Weights of a small sound classifier.
Model: arch vgg, activation relu, depths [2, 2, 7, 2].
Data: trained on acted Russian speech (Dusha), 26041 training examples.
Rows from block 4, named by matrix and row number. Each number is 50 + 12 x the weight over its row's rms, rounded and kept within 0 to 99. All counts start at 0. After the name is the row's rms in percent of the matrix's.
# conv: 3x3 conv (model.blocks.4.conv.weight, 384x192x3x3), inputs 84-95, a 3x3 kernel for each
conv.232 100:63 48 52 41 76 64 61 39 55 41 37 60 39 53 66 55 53 54 57 70 54 53 66 16 48 38 59 30 29 56 48 45 54 55 54 32 43 45 56 38 52 35 48 46 26 40 46 62 51 47 49 49 47 48 40 39 54 65 57 38 49 58 67 55 52 50 40 78 45 38 66 60 42 59 67 26 70 43 41 67 53 53 36 47 56 47 47 51 65 23 23 72 46 41 60 57 59 63 47 33 41 66 47 37 52 52 44 45
conv.233 100:56 46 44 41 41 67 49 56 48 34 51 46 51 39 30 49 36 51 50 49 50 44 45 54 53 41 55 52 64 52 59 61 43 60 37 47 36 43 63 48 60 50 53 49 38 36 49 31 49 58 43 26 60 53 58 41 52 49 40 43 38 40 80 52 78 51 34 81 52 48 31 44 06 57 37 27 44 82 61 51 36 38 62 43 46 67 47 56 54 50 52 41 30 72 30 56 76 27 32 44 62 52 16 58 34 46 60 60
conv.234 099:42 56 57 49 43 70 55 45 51 56 41 60 25 53 44 59 57 75 29 40 46 36 58 57 50 43 26 53 37 70 57 49 74 56 47 52 64 49 76 61 47 40 52 47 65 41 22 72 45 45 49 41 56 55 47 31 51 52 68 57 57 49 52 73 44 57 23 51 51 56 72 51 72 68 30 66 31 26 48 43 50 39 58 30 53 70 50 58 45 40 60 53 37 68 22 39 47 62 55 75 34 55 34 32 49 60 57 70
conv.235 101:62 50 60 57 41 61 72 60 28 65 48 57 40 58 43 28 57 53 25 45 20 37 63 51 60 57 50 43 54 65 68 52 60 48 38 40 42 50 50 65 31 75 51 41 42 45 30 55 43 73 53 29 60 53 54 18 70 60 43 46 67 58 48 39 73 32 43 42 42 55 80 42 50 44 47 44 62 47 60 42 58 59 48 52 73 60 35 51 44 51 45 54 57 42 46 31 38 45 38 38 38 57 46 67 38 49 41 47
conv.236 099:65 54 60 20 53 73 33 44 65 66 48 73 42 42 69 65 36 38 39 54 60 79 41 54 63 41 36 48 82 24 52 65 39 49 35 45 58 47 29 48 56 56 69 44 71 63 38 47 54 48 42 45 55 57 78 52 09 50 52 36 50 52 45 22 40 64 35 48 57 25 60 69 49 53 60 68 31 58 64 42 54 49 60 53 50 47 58 51 51 63 63 42 38 43 56 40 57 56 53 35 62 59 52 52 25 52 48 46
conv.237 100:59 54 38 52 66 61 40 55 28 36 46 42 56 43 44 43 44 57 65 49 24 49 55 36 54 48 54 28 59 55 33 60 36 62 48 46 60 58 87 58 65 61 43 37 32 47 42 34 57 42 61 56 46 52 64 72 52 63 49 60 34 44 69 47 57 54 37 71 61 40 54 49 53 48 54 27 33 55 55 40 39 46 41 45 46 69 66 38 69 51 53 42 52 60 38 35 45 79 40 49 43 48 48 69 29 37 59 37
conv.238 101:30 54 38 67 41 49 59 41 74 44 43 45 44 66 36 42 47 50 60 56 46 38 37 44 54 60 79 49 68 36 56 42 60 54 28 54 42 43 59 34 59 53 69 45 43 52 55 49 54 51 45 44 40 55 60 57 38 51 39 57 50 49 82 42 25 38 46 50 49 47 49 51 39 57 42 57 66 42 57 35 63 54 65 44 47 36 59 47 65 57 65 37 62 59 22 65 49 58 50 47 64 67 46 59 56 41 44 69
conv.239 100:63 47 57 58 41 42 76 58 49 45 51 41 69 46 47 45 59 62 38 33 51 37 48 72 44 67 56 43 58 41 34 41 41 35 51 46 68 60 54 30 43 36 26 45 44 51 38 69 44 62 63 53 75 67 41 51 45 37 70 57 60 44 28 53 51 00 71 55 57 33 57 48 24 74 57 72 35 44 40 41 36 27 59 51 52 45 52 31 59 49 55 48 68 57 42 56 53 53 56 47 43 38 42 43 43 46 34 54
conv.240 100:58 47 34 46 56 53 55 50 50 35 53 37 65 69 38 36 46 54 55 48 38 26 21 48 44 31 62 65 48 53 62 50 45 61 62 55 62 52 49 56 56 59 33 58 60 54 55 27 30 58 42 49 54 72 49 70 40 58 56 62 30 23 74 28 49 58 59 54 54 55 46 39 53 45 38 51 64 48 39 59 51 47 49 48 40 47 61 42 55 64 61 72 46 29 62 52 54 57 41 28 39 20 53 49 44 64 47 53
conv.241 101:48 54 40 33 59 43 29 44 51 38 52 74 48 67 40 47 46 41 41 59 48 42 54 49 46 61 42 47 40 49 43 72 55 59 48 33 46 39 47 59 42 48 54 44 29 53 48 74 33 54 64 62 32 37 52 52 38 47 49 41 47 35 51 46 54 24 40 43 57 58 51 62 65 47 42 26 58 62 56 60 47 48 36 84 36 55 39 40 42 49 25 57 39 47 51 57 50 46 80 47 32 46 64 34 53 49 34 28
conv.242 101:38 60 50 43 63 54 66 51 49 56 41 58 49 54 47 27 24 44 40 59 23 44 56 44 44 46 47 31 35 35 49 50 35 45 49 36 56 55 19 36 65 47 57 76 61 51 51 66 41 48 59 70 69 43 32 58 42 52 52 31 74 38 36 46 26 52 72 45 52 36 47 66 58 61 59 57 52 42 52 59 73 40 50 53 49 41 48 66 57 35 52 38 43 27 44 42 41 42 39 33 34 65 42 43 62 16 46 23
conv.243 101:58 44 45 59 25 51 52 47 70 29 50 33 46 45 42 65 25 47 43 47 29 50 61 50 48 71 51 55 49 49 52 44 46 34 32 50 60 31 86 51 60 45 33 71 47 65 44 37 32 67 28 65 47 63 11 38 57 57 60 74 60 56 49 57 63 31 38 45 34 57 45 59 59 48 77 51 58 45 34 48 46 47 36 39 54 62 37 67 58 43 38 67 64 65 45 32 35 51 59 38 56 39 51 54 51 65 51 36
conv.244 101:63 47 60 43 65 71 44 31 36 56 45 60 51 53 52 38 60 47 39 42 56 77 43 45 65 51 49 48 44 43 41 41 43 30 44 57 53 52 47 33 29 42 96 32 56 35 34 53 54 41 32 31 38 31 43 70 70 47 57 51 39 23 37 54 60 41 40 73 58 82 68 30 45 61 32 48 48 53 82 52 36 73 60 36 50 65 58 50 50 33 47 39 60 69 47 48 71 10 42 45 92 42 48 59 39 45 48 60
conv.245 098:71 46 33 54 59 44 75 60 45 30 38 68 48 65 74 68 47 72 37 44 55 55 58 36 53 37 61 63 22 50 53 53 50 57 51 44 43 49 50 30 63 58 62 54 40 49 34 66 50 35 51 56 58 59 34 51 62 56 62 59 40 59 59 62 30 43 72 42 40 55 65 36 61 27 54 53 62 51 42 30 66 49 38 68 59 42 61 38 49 49 42 65 57 62 64 55 54 41 38 52 52 64 44 53 44 46 44 52
conv.246 102:35 54 38 67 47 58 49 30 59 39 66 47 34 57 39 56 33 52 54 49 79 49 39 54 38 71 46 50 68 31 45 48 46 66 39 29 45 58 49 34 45 63 62 62 37 39 26 60 48 73 81 49 48 47 54 49 55 43 58 42 55 47 60 54 60 42 61 49 29 30 42 47 38 67 56 51 67 36 51 64 28 58 41 45 44 42 62 54 63 28 48 51 65 61 66 27 60 50 55 47 35 50 29 41 42 54 63 31
conv.247 100:54 75 41 57 48 64 29 29 52 36 66 59 54 42 42 49 58 37 65 46 66 50 27 35 58 58 51 52 71 51 37 59 32 32 60 43 46 61 53 56 38 54 37 62 57 52 50 52 46 67 63 63 58 66 33 41 32 51 37 47 44 38 55 63 49 47 59 44 55 81 73 43 55 53 53 40 66 36 75 39 54 43 38 37 81 48 32 63 59 62 41 41 81 42 61 49 57 57 49 67 50 68 51 50 44 46 34 74
conv.248 100:41 55 62 44 41 56 65 61 43 31 55 60 43 56 46 71 40 35 51 58 49 46 81 57 55 44 38 40 40 60 48 21 63 42 42 59 54 45 42 56 59 34 48 56 41 35 55 63 44 69 37 49 50 37 47 32 38 86 52 48 59 44 44 70 38 36 64 43 50 59 51 28 68 31 63 91 73 66 55 74 27 42 53 70 50 46 52 19 52 38 37 32 52 60 41 48 56 45 55 50 65 43 50 49 50 33 42 61
conv.249 101:55 46 39 38 65 58 31 45 75 39 51 31 81 70 48 68 46 60 31 53 60 54 32 49 50 41 15 35 48 76 57 54 54 59 39 42 54 55 60 60 60 31 49 58 42 63 46 47 72 52 53 76 53 58 48 34 38 45 64 43 44 50 58 45 63 50 62 17 62 39 38 40 59 79 25 60 51 51 32 62 55 44 51 75 37 55 57 61 37 39 60 62 62 39 18 56 73 56 33 64 62 33 64 67 39 50 54 57
conv.250 102:41 54 68 45 44 82 56 47 35 42 48 55 53 49 39 59 59 39 46 58 51 51 39 34 41 42 68 51 78 28 52 73 48 47 44 41 50 47 40 46 54 44 53 48 51 84 56 61 54 53 44 49 74 60 59 33 54 32 63 71 61 44 44 48 47 66 25 65 54 43 48 47 59 47 30 42 50 62 40 76 53 41 40 57 52 53 41 37 82 34 46 73 32 68 48 47 60 40 62 49 36 48 49 51 46 67 60 63
conv.251 099:54 50 32 62 50 44 56 84 42 27 62 54 54 52 37 41 60 42 70 49 31 63 54 57 58 49 54 70 48 60 39 55 64 69 47 52 54 46 67 51 51 41 47 63 49 44 39 63 44 52 58 19 64 47 50 50 42 55 37 49 60 52 55 68 36 64 68 52 46 21 35 54 69 34 41 34 50 40 62 62 53 40 51 39 43 48 53 36 54 53 47 37 37 59 49 54 57 42 50 45 42 36 44 60 33 72 62 48
conv.252 100:43 26 61 52 34 79 47 37 58 49 40 36 39 59 63 31 44 65 36 61 21 50 35 50 41 47 56 28 35 31 49 50 56 35 54 79 51 53 58 46 47 64 44 58 45 74 34 31 30 41 52 62 58 50 42 44 45 29 46 36 66 56 34 35 63 42 65 41 47 67 48 38 53 70 56 40 62 45 50 34 44 68 41 41 48 59 49 68 34 60 51 79 55 54 52 72 79 64 49 32 51 34 44 42 50 49 30 57
conv.253 099:55 47 49 47 33 52 67 62 64 72 65 46 50 58 46 44 36 43 90 37 33 65 52 51 45 42 62 36 67 32 40 42 57 34 47 44 61 38 33 80 56 43 53 43 47 64 56 44 47 64 61 48 48 53 51 39 54 36 46 83 36 56 55 38 44 46 53 57 46 36 52 58 32 52 49 70 51 62 36 53 33 62 53 44 57 54 49 52 44 55 70 54 62 53 40 42 40 61 59 46 60 61 52 71 52 69 60 86
conv.254 101:56 43 46 48 67 36 50 45 56 48 47 56 64 57 39 53 35 58 37 62 58 64 40 54 38 37 51 39 53 52 41 66 45 27 71 50 45 62 49 55 37 58 62 44 64 61 77 41 48 43 39 50 57 55 32 56 54 48 58 48 63 50 41 32 44 59 50 46 39 33 54 44 46 32 75 57 40 52 70 47 50 68 45 50 57 38 42 41 55 49 68 45 34 40 45 47 44 49 48 53 43 41 53 50 56 55 58 47
conv.255 099:44 42 63 60 62 44 27 56 68 43 46 54 30 46 68 45 39 53 37 37 55 55 58 46 83 41 44 36 47 51 35 50 54 50 32 55 57 58 61 29 54 58 46 35 38 32 82 60 62 70 36 56 61 44 39 43 29 51 45 60 54 58 70 45 34 53 32 60 45 57 41 46 57 29 43 57 34 59 54 39 57 60 33 55 57 58 41 46 52 42 29 57 53 38 34 79 58 39 55 65 55 62 66 66 47 43 48 46
conv.256 098:53 47 66 42 43 57 36 64 55 55 72 61 65 58 46 71 60 55 73 74 58 80 49 39 45 46 64 33 47 39 54 55 49 47 77 54 48 62 60 46 35 36 48 51 45 52 60 34 45 19 47 55 44 47 53 51 56 37 47 62 59 53 45 33 65 74 71 42 59 66 38 56 59 42 48 72 47 40 43 34 29 64 68 46 43 18 41 36 38 51 44 37 27 57 46 57 23 55 37 46 38 36 52 43 45 88 38 53
conv.257 096:46 44 59 26 47 59 62 17 51 65 46 49 49 52 37 57 57 56 48 31 55 69 51 44 39 49 56 35 58 51 54 50 43 50 44 59 49 68 53 63 49 37 66 68 40 17 46 65 58 46 71 31 34 55 48 36 41 57 32 33 54 44 42 42 72 52 33 78 44 66 44 64 61 47 22 73 46 45 74 60 56 52 53 48 73 40 57 54 43 52 41 61 45 64 61 36 19 52 27 36 36 76 56 28 64 33 37 52
conv.258 100:53 48 54 55 36 54 41 36 62 46 32 43 39 57 42 40 39 55 20 48 41 46 55 49 28 45 60 46 46 48 70 59 45 68 52 55 46 30 64 64 34 58 59 61 35 60 54 50 59 55 44 28 43 55 50 39 41 52 34 66 60 56 61 45 36 39 56 34 51 70 50 41 31 35 47 59 48 63 41 54 51 43 40 50 57 56 62 38 31 58 29 57 39 43 60 51 50 51 43 73 19 68 75 52 52 55 47 51
conv.259 101:55 53 36 36 58 61 70 63 54 41 59 42 48 44 51 42 50 36 65 68 56 48 39 53 32 45 59 54 37 44 40 50 44 23 43 44 53 71 53 26 66 78 54 43 49 46 43 68 41 37 54 47 43 34 39 47 52 43 48 60 69 72 30 61 27 42 69 53 55 74 59 26 50 46 66 59 46 71 50 59 52 59 52 39 41 56 63 68 60 46 36 56 62 27 66 43 50 60 37 59 54 52 55 50 44 52 46 59
conv.260 102:33 32 67 50 56 76 32 64 68 72 35 34 69 51 52 55 45 48 44 40 70 27 48 71 36 42 51 38 58 52 42 48 60 51 66 51 37 67 43 70 76 57 53 60 50 47 49 75 43 41 56 53 32 43 74 45 55 55 51 41 68 28 50 37 59 47 34 48 65 52 46 55 59 61 44 58 56 55 61 44 57 46 54 56 52 68 56 52 54 45 74 39 29 44 32 41 62 34 44 54 46 43 50 43 56 52 51 64
conv.261 102:45 54 52 58 67 41 40 52 36 31 46 40 57 57 51 36 52 59 66 60 55 55 54 57 54 58 48 59 49 47 38 63 47 67 52 54 63 55 54 61 41 58 34 53 60 25 57 46 53 46 65 51 35 56 44 51 37 36 42 40 59 50 24 43 50 47 65 21 76 50 74 50 48 34 61 35 21 65 47 56 56 53 52 50 55 63 46 48 44 63 31 58 64 35 41 31 54 35 34 45 59 39 59 56 48 49 49 48
conv.262 097:35 51 53 60 42 37 59 45 36 70 51 63 60 68 61 59 46 43 42 49 41 38 41 40 57 44 40 58 59 45 39 54 56 44 61 62 40 47 57 31 72 71 47 54 43 30 45 36 38 42 54 63 60 66 45 49 48 61 53 49 53 45 31 70 50 43 84 34 42 51 49 39 43 51 36 44 45 55 54 50 39 43 51 41 51 45 68 42 34 50 42 52 54 25 40 52 80 32 31 34 59 59 53 53 33 45 39 43
conv.263 100:67 51 43 52 57 30 62 47 39 56 64 50 41 61 29 42 55 21 49 36 51 45 49 48 54 54 47 58 31 40 48 57 42 55 39 54 44 69 64 59 45 53 54 45 48 65 60 50 48 39 61 53 61 57 34 25 37 47 38 38 65 46 61 63 45 42 48 54 49 92 57 37 68 32 57 73 46 63 73 55 40 53 29 41 43 49 69 45 35 54 66 57 43 21 64 49 41 57 60 39 53 56 70 52 46 41 50 50
conv.264 100:33 24 56 59 58 26 45 56 60 55 35 63 50 42 57 53 29 48 58 37 58 30 51 49 57 45 45 43 57 55 52 40 42 28 49 57 45 57 44 61 58 40 50 50 31 38 29 56 74 52 35 33 48 65 44 51 37 43 59 60 40 43 31 44 59 59 43 36 34 47 43 58 38 64 68 51 37 36 40 53 42 51 35 62 57 38 60 35 71 45 51 68 23 56 59 27 40 52 49 63 54 33 35 45 45 41 38 48
conv.265 101:51 60 47 61 40 61 28 53 58 66 47 54 55 54 39 50 58 26 36 54 25 43 37 49 56 46 31 40 35 48 38 43 56 56 33 63 77 55 48 43 45 53 55 54 37 40 39 54 39 38 55 41 38 55 56 49 34 46 36 56 41 59 68 53 49 69 52 50 42 51 59 62 44 38 40 47 57 56 27 67 50 45 51 38 62 51 66 36 48 64 48 66 48 48 55 42 43 51 83 44 47 56 53 63 44 62 42 43
conv.266 100:45 33 50 62 43 51 44 57 68 36 47 63 48 40 78 50 52 52 32 74 65 77 45 42 43 46 55 58 37 71 48 48 57 37 44 64 58 53 41 50 50 41 49 53 39 51 51 45 43 52 42 48 50 48 23 41 46 11 46 58 46 50 43 51 54 55 48 66 62 37 37 51 75 41 46 56 50 64 36 69 27 49 54 35 48 58 57 60 45 41 69 59 59 66 53 29 37 28 50 34 49 66 51 36 74 54 53 55
conv.267 099:60 45 45 51 30 41 24 38 42 69 36 56 49 52 46 41 43 53 30 49 66 67 72 40 58 61 50 51 40 66 48 37 57 36 64 73 55 56 48 46 45 45 38 50 49 47 67 78 51 58 64 52 38 51 35 54 57 57 47 57 23 64 58 72 24 52 35 48 35 43 36 37 42 51 49 37 60 39 20 56 61 44 69 79 26 65 49 35 64 46 62 71 71 57 45 38 50 54 69 33 63 62 30 44 56 33 47 52
conv.268 103:52 59 61 44 52 49 56 55 52 54 47 30 87 63 47 76 53 25 32 32 35 61 35 58 66 51 40 50 68 38 49 66 44 38 28 64 55 49 53 51 61 42 44 42 48 41 52 61 50 56 38 62 42 51 53 58 48 58 46 48 40 43 45 34 66 34 49 49 32 54 61 68 68 56 29 67 66 33 62 71 49 67 31 30 59 64 30 46 66 39 32 64 64 59 65 59 50 80 27 64 47 48 41 44 72 57 56 59
conv.269 099:52 51 62 42 41 50 57 50 57 64 40 42 37 46 61 33 47 60 39 53 60 35 51 49 46 43 60 46 50 53 59 61 38 65 44 48 47 48 55 57 44 55 51 50 51 40 72 53 57 46 55 35 50 40 51 29 43 47 61 52 39 42 53 57 50 36 34 44 68 25 58 42 33 39 48 43 35 55 55 33 43 49 61 50 58 49 72 44 38 50 50 48 40 53 58 64 63 22 45 46 48 30 53 50 38 40 43 66
conv.270 101:46 56 57 63 52 40 58 36 71 57 58 59 51 37 39 52 62 47 19 28 60 49 31 54 66 39 49 27 58 51 48 40 46 31 40 58 57 69 39 78 55 42 41 59 35 40 50 43 32 45 52 38 47 60 58 45 40 65 51 50 57 42 51 58 55 62 63 56 48 33 29 48 73 38 61 44 59 57 70 36 60 67 59 61 41 42 52 41 38 63 61 46 36 42 53 34 45 44 54 56 58 38 64 64 44 49 44 51
conv.271 101:63 53 60 47 59 48 57 45 55 29 43 39 32 56 42 44 58 55 39 39 75 37 65 65 61 69 85 69 56 44 53 55 37 52 46 55 31 73 60 55 61 42 30 46 53 46 44 54 52 72 50 52 40 38 44 46 65 54 37 28 43 41 70 63 30 62 50 38 47 51 57 91 53 42 64 20 44 72 50 43 54 54 47 73 52 47 56 52 47 42 52 55 72 60 65 63 42 46 41 67 68 33 55 59 49 48 66 64
conv.272 099:44 65 35 47 47 42 49 41 47 36 66 49 42 66 52 33 58 78 34 44 25 40 73 54 51 30 55 55 23 35 45 68 34 45 51 27 49 48 49 45 57 29 55 42 39 46 52 52 38 47 64 35 66 83 57 51 29 59 48 50 37 64 38 41 75 33 41 41 55 48 37 27 31 38 62 55 52 58 33 59 29 53 35 40 45 41 40 33 51 51 33 50 44 28 44 62 38 34 78 73 52 52 63 35 46 42 31 37
conv.273 101:52 47 50 40 53 40 38 63 41 36 65 61 34 58 46 50 68 43 55 70 46 47 51 31 55 61 34 43 69 57 54 61 58 50 30 36 47 50 43 45 41 74 40 65 40 51 58 49 60 45 43 56 51 51 44 56 37 34 32 38 37 55 52 78 59 56 53 52 50 45 49 58 45 54 39 48 60 50 49 38 55 52 48 40 55 76 66 65 59 58 47 50 50 51 54 50 65 66 49 53 53 23 51 48 44 51 34 46
conv.274 101:54 68 68 48 42 65 65 56 39 47 50 38 47 27 53 55 50 52 46 32 73 62 44 45 43 32 54 68 31 57 51 58 62 76 67 68 46 60 49 39 26 59 45 44 59 47 41 40 73 47 46 49 38 27 37 47 36 45 58 48 49 55 50 37 68 42 46 42 43 72 38 54 22 47 56 69 50 58 59 24 45 29 38 37 41 44 58 43 44 54 45 52 59 57 46 59 48 55 67 65 76 38 89 54 48 57 64 45
conv.275 101:76 51 47 59 44 48 51 29 32 52 61 42 56 69 55 47 49 51 45 67 47 61 49 61 67 55 52 37 38 39 53 54 50 51 58 46 52 56 50 33 34 71 54 38 48 60 61 52 60 55 47 51 45 21 23 47 55 42 63 64 57 36 50 41 41 49 30 60 55 44 65 58 62 60 54 36 58 59 66 63 44 40 55 66 28 54 45 70 43 44 31 71 43 65 53 36 54 65 27 44 50 48 52 57 41 55 59 42
conv.276 101:65 57 60 56 37 47 58 44 41 66 50 31 36 46 59 39 27 53 54 75 33 41 36 63 80 40 51 39 53 33 49 29 50 37 59 52 34 75 34 63 64 24 44 73 51 53 72 40 62 57 59 52 61 48 55 53 33 33 28 58 53 62 36 54 23 53 25 50 71 60 51 54 59 44 31 60 29 36 37 60 58 58 56 38 28 50 55 31 44 33 49 49 39 56 58 43 59 54 42 37 48 60 36 45 57 37 54 40
conv.277 100:32 69 40 63 63 59 33 52 57 51 74 70 62 55 55 54 44 71 50 42 52 43 34 37 59 38 63 26 50 77 33 38 62 46 65 51 34 47 63 45 68 57 45 44 44 48 55 49 60 30 59 63 55 35 65 53 63 62 39 49 36 54 64 33 53 37 52 45 51 46 43 60 41 58 51 62 25 45 26 49 48 48 63 51 55 76 54 59 62 54 45 32 42 79 56 65 39 52 47 43 27 44 39 53 34 45 34 37
conv.278 101:47 35 46 45 65 47 47 33 59 45 48 40 54 59 30 43 74 52 78 47 39 78 34 52 29 42 59 67 45 56 56 54 68 38 50 53 54 55 67 56 65 75 50 62 72 50 41 67 52 41 61 53 51 46 41 58 53 59 63 67 38 49 75 55 53 61 42 58 55 18 58 60 61 64 63 60 34 56 64 25 68 46 70 53 39 44 65 51 41 45 40 27 43 55 53 49 38 50 82 30 39 34 73 57 37 31 57 60
conv.279 101:31 47 74 49 45 39 49 57 37 51 42 69 49 51 59 35 60 57 67 30 48 29 29 50 37 49 39 39 37 57 51 61 37 49 35 45 61 70 45 55 42 67 50 62 27 37 71 53 46 61 53 56 36 55 43 57 55 55 44 44 75 39 43 72 47 51 48 37 66 40 62 39 48 43 40 45 55 53 76 41 39 55 39 43 39 50 48 57 63 41 51 57 47 56 40 50 72 48 68 45 60 57 36 75 60 39 47 43
conv.280 099:39 49 39 42 61 36 59 51 53 42 59 42 62 41 49 49 37 49 49 39 48 29 43 63 32 35 68 39 41 45 52 53 60 72 58 47 55 58 57 43 54 56 33 38 46 55 51 23 33 57 36 45 57 38 44 61 58 47 61 47 51 54 49 47 44 34 44 36 72 39 71 53 33 37 50 41 35 38 43 37 43 35 46 56 52 47 49 52 45 63 56 38 47 33 48 68 42 39 58 40 57 33 81 78 49 42 68 52
conv.281 102:47 74 31 69 50 43 58 73 46 60 52 57 27 44 44 58 37 52 40 67 55 44 31 17 47 37 66 57 68 52 60 40 45 61 46 44 51 52 55 54 77 39 44 56 43 62 31 51 36 45 32 27 30 66 52 24 41 59 33 42 39 68 52 42 55 35 61 90 60 60 55 57 50 57 41 64 70 45 45 50 60 22 55 44 50 26 48 49 32 49 46 57 66 42 55 10 50 30 77 28 46 60 28 40 36 41 43 38
conv.282 102:75 31 60 45 54 53 49 48 62 48 33 47 49 50 51 66 74 48 68 41 60 55 56 47 38 75 53 39 53 43 48 46 41 62 50 28 29 34 42 54 30 58 40 44 43 51 36 46 22 60 33 46 44 38 54 41 51 58 39 46 53 63 62 63 69 55 55 58 42 40 43 57 38 56 67 55 42 73 20 69 47 40 31 27 50 55 29 46 55 46 51 47 56 49 61 39 49 56 58 42 30 46 81 46 35 54 47 42
conv.283 100:56 51 65 40 50 51 66 51 42 38 78 48 48 57 79 49 42 52 53 34 36 38 44 65 53 58 76 41 51 58 29 47 51 24 50 60 55 56 49 32 58 53 37 41 63 63 58 53 67 54 59 33 61 62 50 53 41 36 58 50 36 56 52 46 40 53 64 57 44 50 52 42 30 52 46 40 49 48 51 51 42 50 54 45 35 49 65 35 35 70 76 51 59 38 57 47 38 81 55 42 39 53 48 39 63 26 50 32
conv.284 098:42 43 64 57 56 24 48 63 48 41 39 45 55 32 61 74 46 43 56 41 51 67 41 42 43 28 52 61 55 53 57 42 39 51 49 60 46 49 68 54 46 66 50 49 69 66 57 57 28 51 46 55 57 39 53 57 53 59 51 39 63 47 26 33 52 52 61 43 29 59 56 39 29 64 51 62 43 45 44 54 55 45 38 43 57 37 40 55 57 39 62 23 37 71 46 38 53 55 34 29 54 48 41 52 33 43 46 65
conv.285 100:43 58 50 44 52 62 49 59 31 37 49 68 27 40 50 51 56 52 34 60 50 42 41 57 49 25 41 73 47 40 65 36 58 55 41 59 31 57 37 39 48 37 49 75 56 61 57 47 48 72 46 55 50 67 49 28 63 50 27 55 42 47 41 33 47 69 65 34 48 72 47 47 33 55 58 56 56 64 34 44 66 47 53 61 39 48 77 47 37 62 60 54 54 62 47 54 60 37 53 60 43 56 52 40 52 59 33 70
conv.286 099:40 36 53 50 38 38 44 64 60 53 61 62 53 36 54 35 53 39 58 56 68 29 55 45 36 36 49 44 51 50 63 53 50 61 55 60 43 50 74 35 66 62 35 61 54 70 53 46 35 44 70 29 43 43 61 59 31 58 58 61 44 36 67 51 36 36 63 25 65 48 32 61 44 32 38 31 46 66 65 53 58 71 41 38 35 62 67 67 46 54 71 48 40 53 36 51 49 59 46 57 58 47 44 56 45 51 29 51
conv.287 098:63 47 61 68 51 37 67 49 59 45 43 30 47 34 49 47 64 37 53 58 52 46 49 42 38 56 52 44 51 54 51 49 45 53 43 56 48 63 60 40 58 66 65 61 38 72 45 26 46 27 55 46 51 54 64 60 31 43 49 36 30 53 65 75 28 58 61 40 27 64 38 56 44 69 45 48 67 46 33 70 49 59 34 57 46 45 49 50 40 41 36 39 68 44 53 36 24 49 48 66 53 28 53 51 56 65 41 62
conv.288 101:37 38 42 56 41 57 52 40 26 41 39 55 50 50 44 45 65 59 39 50 63 51 41 57 50 70 25 53 55 49 52 36 45 60 44 72 61 34 61 53 59 53 63 32 37 67 33 68 39 40 48 26 27 49 51 40 49 58 64 53 50 61 60 52 46 45 24 23 39 54 53 57 44 51 35 56 39 65 36 66 32 43 29 37 46 73 56 45 49 48 58 49 68 46 44 30 46 85 49 50 58 63 72 52 50 66 41 30
conv.289 099:49 69 70 71 42 56 55 57 48 34 46 46 58 54 61 45 68 66 35 51 44 59 58 55 66 52 43 29 54 47 59 45 56 38 54 68 38 48 49 56 38 43 50 56 44 51 44 40 95 35 43 46 44 48 38 59 68 55 59 59 46 26 55 33 56 59 39 28 51 60 55 50 45 48 63 42 49 36 59 64 38 54 59 46 52 60 52 68 61 58 50 43 38 48 51 10 63 57 67 49 36 68 34 42 34 40 50 44
conv.290 098:59 48 39 40 52 67 50 48 41 42 44 46 43 52 64 56 56 52 39 51 65 37 65 58 52 49 69 70 50 31 59 51 43 39 49 75 36 56 61 50 64 46 42 57 53 47 59 79 51 65 30 51 72 33 37 55 53 62 62 56 51 41 61 36 44 54 50 56 47 31 31 31 58 47 51 48 38 65 46 70 66 57 36 33 52 34 47 67 63 54 54 56 52 42 50 75 40 44 52 66 58 43 68 46 53 40 91 45
conv.291 096:24 50 50 34 44 44 47 45 51 19 65 45 31 45 38 64 38 27 44 51 30 35 36 41 74 42 77 60 45 57 31 39 40 41 52 56 53 62 59 49 74 35 57 51 59 60 54 66 45 31 71 56 46 53 29 47 51 43 40 72 49 52 46 54 49 47 34 34 57 48 53 48 52 27 44 54 39 53 50 38 66 41 34 60 38 52 52 61 50 51 40 40 27 41 49 59 56 35 39 42 46 56 42 61 57 39 61 55
conv.292 101:45 49 32 40 57 42 67 56 46 47 52 39 50 49 43 55 68 61 64 77 46 42 43 45 41 40 44 60 49 50 53 60 59 42 56 66 30 46 90 39 60 66 60 71 36 51 64 32 42 65 54 43 42 54 84 41 70 30 69 41 68 49 45 41 24 60 37 55 28 60 32 45 43 39 76 50 36 36 71 50 23 35 53 61 63 43 53 63 38 29 58 57 42 56 75 56 32 37 50 49 48 46 49 45 52 56 55 43
conv.293 098:53 59 62 46 52 55 54 53 68 49 37 47 24 41 55 44 51 38 54 36 29 55 52 60 47 57 43 41 62 82 49 58 72 43 63 48 45 49 60 55 52 51 51 61 76 48 60 45 56 66 43 46 67 48 54 47 68 51 48 48 43 52 45 44 59 28 31 38 37 43 53 36 48 74 73 34 56 52 66 55 46 58 42 63 58 60 71 50 35 42 56 42 38 43 70 44 50 47 50 49 45 63 50 42 45 45 50 55
conv.294 099:42 37 64 37 61 64 53 63 49 36 36 22 37 60 45 49 58 39 59 68 42 51 49 53 41 52 50 43 38 42 59 55 29 70 63 50 58 50 80 58 46 70 50 51 62 74 47 59 38 60 33 58 35 48 35 50 78 50 62 51 33 40 53 69 31 43 43 45 42 33 51 37 43 23 74 34 26 54 33 35 45 47 43 56 47 57 57 41 52 66 75 34 39 55 43 58 54 46 63 43 52 38 55 63 54 34 47 59
conv.295 102:69 46 51 59 53 41 48 54 52 46 54 49 48 62 48 52 44 38 49 58 85 48 59 46 45 49 47 52 45 37 63 60 43 37 40 36 13 58 58 49 53 38 34 55 64 45 67 49 54 56 48 45 38 71 48 45 71 53 28 48 76 44 47 51 53 38 38 41 56 66 57 44 53 55 37 39 48 49 61 45 49 47 71 41 37 32 53 59 29 43 70 72 53 60 53 37 36 44 60 45 48 48 53 41 72 57 70 31